{"encoder_arch": "efficientnet_v2", "train_examples": 101725, "text_encoder_layers": 7, "optimizer": "adamw"}
Rows from block 5 of the image encoder of a small contrastive image-text model, named by matrix and row number. Rows with one number belong to one channel. Each number is 200 + 30 x the weight over its row's rms, rounded and kept within 0 to 999. All counts start at 0.
After each channel's rows are labels from the 100 images, of 14848, where the channel reaches its highest value: "patch colour" is the nearest of a few named colours to the mean colour under the peak. Only what is clearly more common there than usual is listed. The data: regions of photos with short descriptions (Visual Genome). In brackets: how many of the 100.
# convs0: expand 3x3 conv (encoder.blocks.5.convs.0.weight, 128x32x3x3, each kernel summed), inputs 0-31
# convs1: project pointwise conv (encoder.blocks.5.convs.1.weight, 32x128x1x1, transposed), outputs 0-31

convs0.5,273,194,191,210,216,226,213,220,203,193,185,172,221,156,185,212,223,236,197,206,198,161,198,209,222,177,220,267,128,220,195,254
convs1.5,177,170,165,186,147,190,224,189,235,179,178,174,177,204,233,196,191,155,199,151,194,205,253,229,134,192,189,170,215,167,169,156
patch colour: grey (61)

convs0.70,227,192,223,226,208,201,179,213,263,190,212,157,195,189,179,243,187,258,155,220,203,167,227,159,167,163,201,194,136,221,222,224
convs1.70,198,248,140,199,192,226,222,174,211,174,214,200,198,196,248,220,219,125,176,189,223,243,200,188,201,246,190,250,223,152,192,178
patch colour: grey (61)

convs0.119,239,196,177,126,173,208,181,219,187,166,142,201,190,199,216,202,223,221,161,236,213,195,202,169,228,214,174,145,251,178,157,206
convs1.119,228,183,230,185,192,202,164,257,140,186,162,179,209,209,230,200,163,268,183,215,169,227,273,181,199,198,204,181,191,191,227,197
patch colour: pink (31)

convs0.99,156,191,206,151,154,191,164,207,184,171,200,210,207,161,210,220,217,187,233,117,185,170,174,216,144,225,231,196,174,189,241,205
convs1.99,176,186,181,214,242,230,170,166,170,217,189,291,174,204,218,209,146,184,219,198,142,226,191,210,188,209,204,182,169,154,172,201
patch colour: red (33)

convs0.2,182,229,196,242,202,192,229,167,243,197,183,222,198,227,181,191,186,197,191,193,188,210,186,271,228,200,169,177,147,189,155,117
convs1.2,195,173,193,276,176,256,220,196,257,220,212,185,197,179,219,204,198,214,193,218,152,195,199,178,165,209,233,190,150,187,233,261
patch colour: red (29)

convs0.7,211,153,235,175,219,171,196,220,203,229,131,163,179,231,188,142,248,219,188,219,193,204,229,201,235,188,229,192,211,208,174,139
convs1.7,190,176,211,183,186,176,211,222,208,178,187,226,216,248,193,259,244,190,218,177,216,237,243,193,147,164,244,148,225,154,210,170
patch colour: brown (69)

convs0.24,275,138,203,149,210,251,231,191,227,201,174,209,201,203,229,206,208,230,204,223,163,187,252,248,188,173,211,203,186,177,196,224
convs1.24,196,208,238,187,155,141,182,219,210,183,155,228,217,215,151,187,219,207,204,192,211,250,157,220,206,126,191,214,211,147,201,223
patch colour: brown (66)

convs0.13,267,144,177,216,117,217,204,221,208,181,198,261,191,193,210,171,224,211,167,214,199,163,231,214,181,214,191,199,185,245,208,193
convs1.13,188,185,260,217,170,184,166,178,203,167,180,174,278,156,208,240,175,241,175,197,171,201,164,198,191,204,207,167,228,223,243,178
patch colour: black (65)

convs0.40,216,191,128,219,171,194,169,219,281,155,239,196,210,213,222,183,187,206,181,226,238,184,191,185,152,197,206,191,151,206,211,236
convs1.40,185,187,205,212,214,184,232,203,135,202,235,169,263,212,193,207,187,204,215,199,162,217,199,233,157,204,207,253,222,129,165,236
patch colour: pink (28); white (25)

convs0.127,254,141,184,220,202,178,209,196,181,212,265,230,225,213,150,234,249,188,198,210,177,199,222,238,185,224,200,224,240,235,236,177
convs1.127,197,130,181,175,237,195,175,186,174,223,200,156,181,211,138,217,180,187,206,200,176,233,187,251,151,163,159,167,200,228,181,216
patch colour: black (36)

convs0.118,190,197,177,185,232,185,248,246,230,211,226,225,235,225,158,222,241,218,234,188,208,157,184,226,180,222,218,259,242,176,152,181
convs1.118,190,215,237,202,213,206,250,245,149,193,225,180,199,220,201,246,235,210,242,221,187,204,165,172,256,237,214,205,197,182,273,204
patch colour: white (47)

convs0.3,198,256,154,207,215,248,219,251,191,228,197,185,160,199,172,232,258,233,215,161,186,210,175,170,177,243,202,200,183,161,227,176
convs1.3,196,135,196,190,200,203,209,226,237,247,171,223,232,239,230,148,249,180,212,226,206,178,163,164,238,178,221,203,196,194,212,144
patch colour: white (32)

convs0.62,153,211,191,197,211,178,248,167,220,202,217,228,157,170,214,190,237,209,200,148,230,274,228,216,203,224,159,206,183,160,233,170
convs1.62,205,163,202,211,156,243,206,225,204,197,198,223,241,213,267,223,182,207,219,274,200,223,150,201,216,232,202,165,247,173,215,178
patch colour: pink (25)

convs0.4,224,196,194,199,181,197,208,225,261,217,236,220,183,203,254,215,201,215,216,199,231,129,191,206,206,170,214,194,251,201,280,164
convs1.4,198,162,223,179,198,198,160,182,226,237,130,244,178,138,162,219,193,204,237,186,239,175,199,194,200,177,185,230,240,167,168,184
patch colour: black (60)

convs0.81,209,249,186,176,192,201,228,240,182,214,206,177,156,182,183,187,229,186,251,183,183,249,225,176,254,194,266,168,198,183,231,157
convs1.81,250,217,113,219,205,165,171,173,212,197,209,185,187,216,241,235,230,242,200,190,180,146,214,195,213,232,224,219,238,185,216,167
patch colour: white (35)

convs0.87,253,183,225,173,156,203,195,178,141,157,167,176,251,225,194,227,207,196,188,187,197,195,254,243,210,182,215,203,204,229,265,197
convs1.87,195,219,200,196,221,241,215,245,246,239,187,227,249,178,199,131,206,213,219,248,175,196,242,206,232,215,243,207,205,212,254,217
patch colour: brown (67)

convs0.46,214,223,194,203,210,188,195,256,217,222,260,261,209,223,142,230,232,253,207,189,145,182,214,211,206,240,200,155,201,184,193,189
convs1.46,186,224,188,254,183,215,237,191,190,215,239,142,199,222,198,162,227,136,233,207,178,194,206,151,204,201,223,169,228,231,260,198
patch colour: white (25)

convs0.33,134,184,152,200,208,206,220,209,194,200,192,218,130,194,188,219,245,188,196,233,214,206,150,200,159,190,220,187,141,176,144,201
convs1.33,221,191,224,209,202,189,189,255,192,169,182,188,241,237,188,245,252,169,161,246,164,221,213,201,167,151,228,202,243,209,235,169
patch colour: pink (33)

convs0.50,216,230,181,215,261,204,177,196,270,177,221,211,204,231,206,218,224,237,144,213,186,186,222,156,199,157,136,201,179,227,192,194
convs1.50,182,231,182,220,156,183,250,197,195,229,265,215,217,211,227,217,240,190,128,198,189,193,205,195,199,166,201,268,180,173,208,166
patch colour: grey (62)

convs0.27,253,236,205,188,208,211,180,200,216,158,178,201,197,226,190,173,252,266,175,189,225,186,162,238,184,204,220,257,198,245,247,182
convs1.27,194,188,171,245,188,210,219,215,231,179,218,196,232,151,258,172,256,175,194,217,203,193,226,180,167,246,257,225,204,208,251,174
patch colour: pink (32); white (28)

convs0.68,239,130,183,195,194,229,174,159,219,217,184,216,191,246,246,246,178,217,201,217,180,196,194,248,220,169,225,169,158,202,241,233
convs1.68,159,215,196,213,216,176,225,235,190,166,147,248,178,192,182,244,191,202,220,227,212,231,240,201,219,164,250,157,251,197,242,179
patch colour: black (38)

convs0.71,199,186,168,186,177,168,146,210,224,200,219,163,243,185,207,188,146,239,200,203,210,220,233,189,200,266,168,157,228,254,164,193
convs1.71,194,214,129,210,203,206,203,246,183,195,196,217,201,246,171,202,195,240,208,217,143,205,162,197,156,259,256,196,161,171,190,200
patch colour: grey (61)

convs0.113,196,175,199,209,223,237,200,246,197,236,163,207,199,189,186,240,194,240,237,197,235,207,266,197,232,187,210,183,186,227,264,136
convs1.113,169,247,177,192,212,268,152,222,186,243,196,162,216,205,235,129,195,165,215,218,216,209,178,212,187,222,158,228,187,203,173,219
patch colour: black (37)

convs0.11,209,179,233,177,225,214,168,186,179,187,188,159,159,194,170,198,227,174,227,244,167,187,177,196,215,121,269,227,200,225,237,203
convs1.11,217,192,187,161,221,237,251,222,209,151,149,223,202,207,187,206,189,222,191,223,182,235,234,183,196,254,234,136,199,228,216,148
patch colour: brown (68)

convs0.57,192,244,198,225,235,231,162,177,229,185,249,151,193,200,177,148,162,227,191,278,190,205,191,195,179,188,231,183,231,234,195,215
convs1.57,166,142,169,193,221,212,205,173,240,197,156,185,199,218,233,168,230,123,195,190,208,243,182,226,165,187,256,201,174,199,183,180
patch colour: brown (63)

convs0.51,185,204,162,177,213,235,206,215,227,159,200,188,197,176,170,200,208,177,143,216,201,166,166,188,137,225,157,192,125,207,154,210
convs1.51,213,192,201,205,164,174,231,204,170,204,219,219,185,202,193,222,167,183,157,188,137,256,250,231,210,177,219,174,198,162,276,181
patch colour: pink (33)

convs0.103,223,207,201,205,147,215,246,201,218,198,212,197,248,266,177,206,159,181,191,202,217,215,173,194,229,234,168,208,228,136,264,200
convs1.103,184,272,226,185,183,191,221,197,186,113,157,217,178,217,204,159,226,188,136,220,160,187,190,223,206,213,172,207,200,220,194,199
patch colour: black (39)