A small contrastive image-text model, trained from scratch.
Model: 2.61M parameters, 48-pixel images, encoder arch efficientnet_v2, encoder activation relu, encoder depths [2, 4, 2], encoder widths [16, 32, 64], text encoder layers 7, text encoder norm layernorm, text encoder activation gelu.
Training: adamw at rate 0.0015, 16200 steps, batches of 256.
Data: trained on regions of photos with short descriptions (Visual Genome), 101725 training examples, 40.8 epochs.
Rows from block 5 of the image encoder, named by matrix and row number. Each number is 128 + 24 x the weight over its row's rms, rounded and kept within 0 to 255. All counts start at 0. Numbers have three digits each. After the name is the row's rms in percent of the matrix's.
# convs0: expand 3x3 conv (encoder.blocks.5.convs.0.weight, 128x32x3x3), inputs 28-31, a 3x3 kernel for each
convs0.0 097:127096110135116114100093124146119107158110094142109096092093101099106098134099102111138129108149148113145161
convs0.1 100:155211159114149118080098108130105130137130168119132145144170155167098127149128155140118102150090121137129148
convs0.2 104:100109110106113088079100069116120108118116114138134131103105106071144090085112105064064086081083119070058094
convs0.3 100:135122111158106107151100101140087116119068095144126120123113100132129137176172165146130134125131095098114095
convs0.4 097:114118161160144202152143168149133121160110107129122127152166197158146183148179150143085114095131110104106117
convs0.5 097:088095098104096103122070105132163150118122139139133130111145120117143132105123139116141172134135162126184186
convs0.6 095:100120131138120159169158186145160170153127163154139179183136173165165218171163195129160123092136136118095127
convs0.7 095:105126101099124162145154179125124141120140151125109149135123114114107110115113117115107105079120074108106096
convs0.8 102:102089063134147110075085079138124156135141139147117122127147140110132136091107113140106142153119071117110098
convs0.9 105:146096097143121122098116098147146146140132139134113107148098119139122120151126124114120134128138140122158149
convs0.10 098:125093092141120107145100129110110118117072082147153122130150140119105079149112101089132116098124089092119106
convs0.11 102:128127111118107133145147138139151123160155144141158123157136126153160157147173154144151144108134135114115123
convs0.12 102:075076097134135104141166157123117152117142082133126070117163139132155133132170128138145131157131118173189166
convs0.13 098:136110123112070177098121144173150150150138161139133152132091133119136146124164146143131117088120135114125150
convs0.14 102:098137133097141107115139093110143127124126121102109120103123119107148109161135124121120100156165140134114093
convs0.15 099:104113165089106142130108145143147130104103101121080105106152166089156191099119174139142149142120154132131147
convs0.16 099:144127122124141114104124101081057059131092106120110113093113074131147117090117104110138147132141125115117117
convs0.17 102:116134156137135182117125153122148136142181166131145140145134122130108129097115128138133131140166172134155130
convs0.18 105:185161158184153178162179159103121093123137101103130119142110128110138127090132118154126103092125084068121130
convs0.19 108:167190160187183170176158171165156135166167131162164130094128142116152163110126124067106098082119077084129111
convs0.20 097:158135167109106156123106168139124099148116149143142178121124112134119114128127137130132120126127119075112090
convs0.21 099:090139121089110140090110108075084076118077135152127159159182159130122127132108117173131131165135104154132122
convs0.22 100:118127153150132170151153136109114113132086160115077135114120123123134112101098090109117091112129113108148137
convs0.23 099:152156178184122169167130160131121165129098150166151151141149151156129112167139095123150164120129159120146150
convs0.24 101:136102117136096179091110139112080102153132157100108131129113108130071106151165166121114131139142133123152174
convs0.25 099:136109137129102098144099087127107088124119123157140143138152140157153122140123113088119134162149143135137123
convs0.26 100:150131099157122127088116102162152128189163109192177101103100102102132118107146098165129106109104093108098096
convs0.27 098:134106110160128111129133134152137153151109159148140180145185097177166123159124158101116115126086144126136133
convs0.28 102:144121145104142153134150143140119126113103103136132139099089095068075073112095136141106066158102098158115115
convs0.29 103:172159153142141148121161163152135160155136167137129154115096082100103091114105114153130133137149146143140154
convs0.30 102:111096133139143171145157121144124107119124115159135133142134107073129088143168142121144064107175053122110101
convs0.31 102:125121172123099158121117137119131119124142136136127142092066102093119098099117097150161115110139143087115153
convs0.32 102:081112093094120095123139118136126105145124089122117122157129164133120133144123101195175143155204169161192188
convs0.33 097:110087141092047160082079133115076124110114164124106127109062092070103122114139129116117115112172165111122128
convs0.34 101:174157109132179156116209194139123141168181141171197146140149134140145153128151153095058103112076090100088090
convs0.35 101:143109172158098141156160170104101132133139151150172159139122121137130145079130093150138124144135141133143097
convs0.36 096:089124111147140103100109110148130101109124119132156132154146120130116109094070111141167124124172129099139080
convs0.37 099:137129172181140115215133124124131153132135136166129110117151153162143103161130094119156157171174129150128114
convs0.38 097:113097116133103124165143145145152154141158161136147136109121123102106129116089111121110119123125113131123095
convs0.39 101:141109097160166148133132085110099088125168121150155116103122108126141120140149151141142070138112048174108089
convs0.40 099:128108068117114081094105122140123139135112148122131130180133124180108096177086116133143165137134184136144133
convs0.41 103:092136130129134128168164125143117151100104121115118125122120162177163151158130118097141160086128151073127156
convs0.42 097:084119110087096102117128123125133137110095117140112122116120134117122121137123144109072075084080119075070112
convs0.43 100:126100054117125125100134126095079088168157129142151120100099086128129138155174197126113096160153130163151163
convs0.44 098:167162145145179148124168151121132116146128161129152160146135132145123110145113111122119116109107138151125143
convs0.45 103:162121112160112141175113146159163136160146133128133133123109112147126098144118096141132130117151153108123119
convs0.46 102:181104125141118092169113111127129128122090118152124110135116134132113141158075125121092111146113125169129111
convs0.47 101:139117097153129124140135113119120147151139162134110087149115096111097113117104110125143157150183214159141157
convs0.48 101:137118131126117110128130102143136143152130132113129120147133133137121144117111102152141182108119147115098122
convs0.49 100:154118085117131133144170170123089084132119085145148128123161175127142162139176172143146120169138127128114097
convs0.50 096:094097110131133099158121127140124141158120158133124158096122136133138116116104160078120096155137142133124143
convs0.51 101:105096139051046093087079095143167148114095109154121132089092097080101098123119130145145119122113127159136130
convs0.52 100:119101084118106101105116097122120118139158152132167140133098117108093121113124114162141120146152138128137147
convs0.53 101:137130131132139151153146145174141149145128144099087099156157158129144127145135132150151161106135134098126128
convs0.54 100:152139155120118153103132144154135166111106128140105139140142129115129104109111077099098123094102105125122152
convs0.55 096:163105086164099101156140143126132124148130141113112106119084111110099123121107105117129160088108154070084107
convs0.56 101:146129131111106125081105088149150126175179153135155132109080122118105150131153135121096121122141164145143148
convs0.57 101:154108142135140150145179162154139168153147138149150135133131125133129113137118108083143170153181151104123126
convs0.58 094:110164165153115116142119124121078117090124163121162149130179134171111112129151165146157104167134141150126116
convs0.59 097:131116129121141146111100103136128118142133125145156165070136116114153125119157123141114098138114065082085095
convs0.60 102:113134117082125121083122162138146109118110130122117145140128067153141095129128118138123085149137116126145095
convs0.61 101:195170146134148154123099158135115150128134141133110129169203147136166156114115125137154134171166104169191128
convs0.62 099:107104130097093145100143145121096115108089094106111104165138137142133132165162153132123106108122124092091097
convs0.63 099:090106130105120133076094077130164123132147145121146113130125137115153126114119086103116128114116152114099088
convs0.64 103:109089102132113127107141137137146149140132144142139153145153156126159144112127124101092092114139108122100114
convs0.65 102:147105100128128093122085088107088132124137125126112129113131113125147123149173148118111113118111124104125155
convs0.66 096:159161151147130122130139128141117124147121122127104102113138149134182190153153165141157153163185191185128151
convs0.67 097:094102134170155135173176141125139129168115082147184150132161117158152128135137172099143114108121083105154158
convs0.68 104:106068076102090125144141153129112091134117123160154138128142130134147152146171146161156106146151119134145149
convs0.69 104:155129136060091114141096129157137116121158123110048055114137127126143142176131123141145141132108102121140140
convs0.70 096:053094077100132096122139111154148168073129125130166135134157173157140130115093131134145136159123112155144131
convs0.71 103:139168119137170126108188115123151140123143151141212187118081128135105100106119115142122114130115121149119109
convs0.72 099:116141143133116130136113088105125152089089147085111149105099118128130112134103115123158117095145161106140147
convs0.73 101:165136108161152097172149105113117093100074079085098091160133157114116139121123139157133145154153152170185177
convs0.74 100:129099108117073087114089074152131138159120138136130118120095099118116139158148157131127122112148167107132163
convs0.75 102:084105118116070068158081104142124144116109125137119145089133116139132124150127162125130134134153150095156157
convs0.76 102:151144110150110096147152124130115128123081108126119128112122172125112123141118122082113104094122114081117119
convs0.77 096:136151143127151183089130150171159156186202194138183140138161125127121117107112121127078112098065118128138142
convs0.78 102:119141141118091134113107115172123112127132168078112182149149109101128142083130152160093098089112139069127147
convs0.79 102:175100140178127126109121139126105131153135143122131140120150151100140134054105105122125093150142095161153098
convs0.80 100:124115137100103083114134104156125130149128124156127112125154141131128126143129102100150132129143136088131140
convs0.81 097:150181186106096158111045114118125129099093169126096153146154117139128144145145115123120093079121149084128145
convs0.82 102:125082112143084125149148132117115117133103146112104132141115123138109137147116142092097106086125144113113120
convs0.83 100:126118147189106099170123106095127132102094099161119099153160164126131143125117117123127130114132140102105102
convs0.84 098:115101120126116117155143111119076130133139129138152126139151128110125107084098088130142156155162129134126114
convs0.85 104:138136115120131110101129167120159148149149176135158176150161157144128133145126141115133122105139117128140122
convs0.86 100:149105110176143137126152106110081088116068100117120109129079095157147097176149100088122158090110169157140161
convs0.87 100:098123161087135194101123143114126119140171184133117149143142178137165184126141166111101109125148177128109133
convs0.88 097:101123140091107136104103113123150167080122184113134185177150128132130126150150128105096106096105143098149154
convs0.89 098:087070106097135159082113098139104081137117108102109103139158191141174183161147163130122107139146162137104113
convs0.90 102:179123138153121139127091108172122141160133149165135137154148155149153163188169165134147167115126130122112107
convs0.91 100:134156148114115130117129130146124126153148150160177169133124117124097145104120146179183150142139142114144152
convs0.92 099:116072093089155144096111127126095110133158138126139099101143120122125119137134168143138099172099103133115133
convs0.93 097:140178192101118112177170142122094124125138138118147122136131113124109104115111097184141140121105122156099104
convs0.94 100:120087113115106136169106154116117110125107124160145141095140107138114129129135135124142166156130118090149153
convs0.95 097:137119126114128126135111108137151158142124165120119137179181172162135157144112142113092128142110142102134134
convs0.96 102:132132125136169186129178199140136128171220133133146115120110098168189164146174176121135098125158098126132098
convs0.97 101:098102088095139088114124126129159128123117097164139154097119107103134103118107098119134133139109114111126106
convs0.98 103:155125136152110147112100150129085075094077072100110109126128137131124125132114138152168146160184160128142146
convs0.99 098:078140080126146106114130121105108090136129127153134123165133151155193167126139098144129156115116151130116117
convs0.100 098:149125090132102124118106133135147119166167123139160144092119162115111134133122128142136137174161160155139134
convs0.101 106:159086134120120161125156191168114135166114134159165151109145121061117081088118113099134111107149103076096122
convs0.102 096:123139101140119103125113096176149128161133115139124116103100091113113107148151144145143157107140176129114130
convs0.103 098:120140132164159149135104135100101126093095117107101117165177165151133131152138134125114136113114155117128149
convs0.104 097:137150133139160130122161143133143139124133092126105080153124109149154121143135094109132119113130145124185148
convs0.105 102:125123127115136116136118116137150095161133161159156167125153119131144140140117114119146164182146152146164134
convs0.106 107:151181140137184180161158162146151130172197168153191146131155144148145157143135176128112113145133133139147143
convs0.107 102:149156166128159149152155150138159125120108126081113135162162164156131126137112122121141154122136141153149158
convs0.108 099:103110142141098164154156164141112096131114101171172146116106138120111136138154174092093078086121092061089094
convs0.109 100:119084096134110112103112125100073080139145113143132130070029106095098126148148157156128091131140115140142125
convs0.110 097:135172147157181138137161096102134143142141137129174147132124146130097093104076064129139144098106118102104115
convs0.111 100:199189207135152160181149153140148160143136146138124129151146140140136133139138140162120089120103086104123108
convs0.112 101:132175154157160092201108130163118121133104105138140178140178158161124140173140177119148120151125146135136139
convs0.113 100:134097127122146129108116125172153151112139147120114137174190181132177141144114112101142117088117104099087084
convs0.114 101:191146139139128128133066096127153172127112158138123145134159179100104091118107109095098122116122146107118145
convs0.115 096:148142159137163157129137135144144156149154144136124146077103126085101094091081095106078106115076097134107103
convs0.116 100:123166181108141131118135154172158141129144170116139140144201176150145135110089121168162134137107142132118146
convs0.117 097:113129145124095137114095127141148144162170154150165138159150152171161152134142116150117107142137146141153145
convs0.118 101:206165182159106117154125120112105088118106107139134140103069104116103120115094121160131098138121140094107079
convs0.119 101:165124124159116166161166178135092096133084122139125135107076095088083099130147152160156137100126166098098136
convs0.120 098:143127148168120169112073118141135117152113141116097107122126154137119160151126152111091097138149151154156169
convs0.121 101:154156159147149149123142134210165181142164135130108103145213194156185161114093115152148141137119127135106171
convs0.122 104:160119130162105129158135139131128112137100094154132143132127110112121113141132126123129117100119136095099102
convs0.123 102:134174182155173178108120107133132151122135118129134121147132122093116091090128144121134155099139156152155197
convs0.124 094:135094107100114107117138133114119119100108077164124140133121123077120065122143144121137099139140082106105119
convs0.125 096:101111121107119118118172110128107098136125136137167140124119113118135126158152121120151142090138173115126142
convs0.126 099:135152120128184173146150149120132105104152113094115095147160170189158162172127132145144129149132107121114104
convs0.127 103:110115124132117153146154166129146150133124136153092147116107140134130135137153158127138127121127138118091127