Weights of a small contrastive image-text model.
Model: 2.61M parameters, 48-pixel images.
Rows from block 3 of the text encoder, named by matrix and row number. Rows with one number belong to one attention dimension. Each number is 50 + 12 x the weight over its row's rms, rounded and kept within 0 to 99. All counts start at 0. After the name is the row's rms in percent of the matrix's.
# v: attention query, key and value (stacked) (text_encoder.blocks.3.attn.qkv.weight, 384x128, the v third), inputs 64-127
# proj: attention output (text_encoder.blocks.3.attn.proj.weight, 128x128, transposed), outputs 64-127
v.99 116:56 48 57 51 42 49 43 48 33 62 57 41 49 27 39 89 55 34 51 72 51 56 54 52 50 33 60 50 33 50 48 39 59 40 38 79 40 41 54 34 53 39 62 64 84 67 42 53 62 41 44 48 54 46 66 59 43 44 44 47 38 66 39 54
proj.99 116:55 63 62 45 51 76 61 46 50 51 29 59 36 70 39 57 66 50 59 63 28 33 74 43 60 62 55 42 56 38 48 46 54 40 54 52 42 51 56 49 35 61 10 48 37 64 68 47 60 47 42 65 66 41 65 45 64 55 64 36 44 43 41 61
v.100 085:54 57 50 80 44 29 59 58 48 46 55 65 54 63 55 59 60 48 49 40 48 58 51 34 50 48 47 35 46 43 33 42 43 69 37 61 63 48 37 62 19 60 47 49 59 30 67 48 54 48 49 38 34 65 29 47 77 54 68 50 58 57 63 53
proj.100 083:27 36 52 32 50 59 36 44 62 43 42 58 48 41 54 41 45 49 39 31 66 41 47 59 44 56 71 65 61 33 52 54 54 49 33 56 59 41 37 54 43 53 46 49 39 58 63 71 52 49 64 35 75 45 56 46 14 39 57 55 68 60 62 37
v.101 102:38 46 40 53 32 64 43 51 52 46 42 55 55 68 68 34 50 38 55 34 54 40 55 19 67 51 63 67 45 49 47 60 72 50 24 50 47 41 52 50 55 51 60 55 43 68 56 54 42 63 43 44 61 48 13 51 65 57 54 43 73 54 62 35
proj.101 108:48 29 39 50 43 47 47 44 48 57 52 36 63 61 48 74 52 44 47 37 70 55 57 36 63 60 62 66 30 55 44 44 57 40 56 38 39 49 57 66 39 65 46 51 49 59 62 53 41 42 49 42 77 36 63 64 20 57 39 48 51 64 72 43
v.102 084:47 23 39 58 37 40 48 51 55 53 39 51 47 53 50 64 35 71 45 29 54 49 74 54 58 49 55 65 35 48 64 55 60 52 32 54 55 49 49 61 79 36 60 47 41 49 40 39 47 50 48 65 63 51 62 57 49 55 60 23 59 65 27 46
proj.102 084:39 46 43 45 47 40 62 47 43 43 51 50 33 96 45 50 57 54 55 53 48 55 39 58 41 64 59 37 40 46 41 51 51 49 48 63 45 44 56 53 47 65 53 59 41 47 61 45 73 49 55 50 44 53 32 57 50 41 32 38 64 63 61 49
v.103 090:55 64 49 30 49 66 51 53 26 48 63 46 45 56 48 44 60 33 58 70 44 47 35 47 41 43 63 44 48 53 41 67 34 47 64 56 30 55 46 29 28 57 55 47 60 62 68 46 67 57 46 40 58 45 24 45 43 49 44 64 48 42 44 54
proj.103 090:58 52 39 61 43 54 32 64 58 61 65 61 68 29 46 55 36 50 58 45 43 53 63 37 65 40 42 73 50 67 47 58 66 54 49 30 49 53 50 49 41 43 28 34 49 55 39 58 45 52 52 50 50 42 72 39 35 41 60 59 35 30 62 58
v.104 127:39 62 70 30 66 47 51 68 63 49 56 46 45 30 20 50 40 48 54 54 47 62 34 60 42 53 60 56 48 58 44 47 74 49 55 51 35 50 47 65 34 38 47 52 38 51 51 54 72 45 21 42 29 49 58 57 16 48 45 71 40 38 51 59
proj.104 125:65 66 70 39 45 55 52 74 56 51 56 42 49 42 56 33 59 43 40 60 32 60 59 44 36 45 56 43 44 39 58 42 61 55 46 43 44 37 44 57 50 26 45 65 42 29 55 68 47 38 47 63 45 49 69 65 79 40 66 35 30 29 45 52
v.105 099:52 44 48 43 46 67 44 40 45 59 51 31 34 33 24 61 51 34 56 61 47 44 41 55 38 49 57 48 37 48 64 66 40 47 62 66 44 43 65 15 68 41 50 45 65 63 44 57 45 57 58 50 66 42 68 66 48 45 44 56 35 40 34 51
proj.105 101:66 74 47 65 54 61 55 69 48 67 52 62 56 43 50 62 58 51 59 69 39 56 68 48 69 50 34 57 45 55 49 62 47 59 71 33 41 54 52 48 48 62 19 43 31 58 60 29 70 48 37 51 32 41 51 43 73 49 55 42 46 47 68 62
v.106 119:52 25 36 54 49 64 42 50 42 46 69 41 60 46 70 60 39 41 50 52 53 49 67 53 48 40 49 53 40 59 55 48 53 22 49 60 44 51 52 37 60 53 45 67 62 74 24 47 47 55 47 55 54 46 63 56 49 40 30 24 40 64 25 46
proj.106 114:54 54 59 55 53 58 52 42 54 58 39 43 51 56 24 52 54 30 63 54 27 23 49 34 71 71 50 40 47 62 52 52 70 52 76 55 43 52 67 50 57 67 38 30 54 71 45 36 69 61 36 66 56 50 42 62 44 66 33 50 55 41 45 72
v.107 119:48 48 54 66 61 43 61 77 48 33 73 49 45 57 65 40 45 48 62 49 43 41 54 51 50 73 30 64 54 31 51 57 63 48 62 39 56 50 42 51 41 43 64 34 25 64 74 33 38 31 52 63 52 55 51 56 45 60 63 41 56 24 52 59
proj.107 122:44 39 57 49 67 28 63 62 63 58 74 56 48 29 63 38 41 64 52 51 39 84 38 41 53 50 47 68 41 33 38 63 61 42 54 46 42 36 19 41 61 45 55 52 43 54 47 51 66 47 35 41 43 46 47 55 46 48 48 50 55 29 65 56
v.108 097:49 42 56 56 49 42 52 47 58 46 53 49 63 40 77 35 47 59 45 25 49 46 61 39 48 55 41 37 65 58 65 33 44 31 32 45 49 52 44 48 43 58 37 72 36 61 46 47 48 59 33 50 58 58 52 32 70 50 55 58 28 39 56 45
proj.108 097:65 54 72 51 34 35 49 38 58 45 53 35 52 47 44 43 37 27 37 32 56 28 23 43 49 55 65 42 48 57 56 52 57 53 66 41 62 31 46 60 71 60 78 48 58 41 54 61 58 44 63 52 25 72 42 72 41 68 41 38 56 51 54 49
v.109 101:55 26 50 32 68 35 46 39 58 54 35 56 74 66 56 35 55 68 51 34 51 44 63 79 59 58 36 54 58 54 42 47 47 24 47 51 43 67 48 57 43 58 39 55 43 40 36 41 48 64 42 57 54 44 65 36 41 48 56 43 43 50 43 53
proj.109 101:49 55 58 45 25 42 71 33 47 43 56 28 44 60 39 32 33 18 53 58 53 47 33 54 35 45 59 44 59 63 68 64 47 42 45 57 59 56 45 30 75 42 68 52 62 57 44 47 43 58 68 66 46 58 23 49 35 49 43 52 41 46 36 44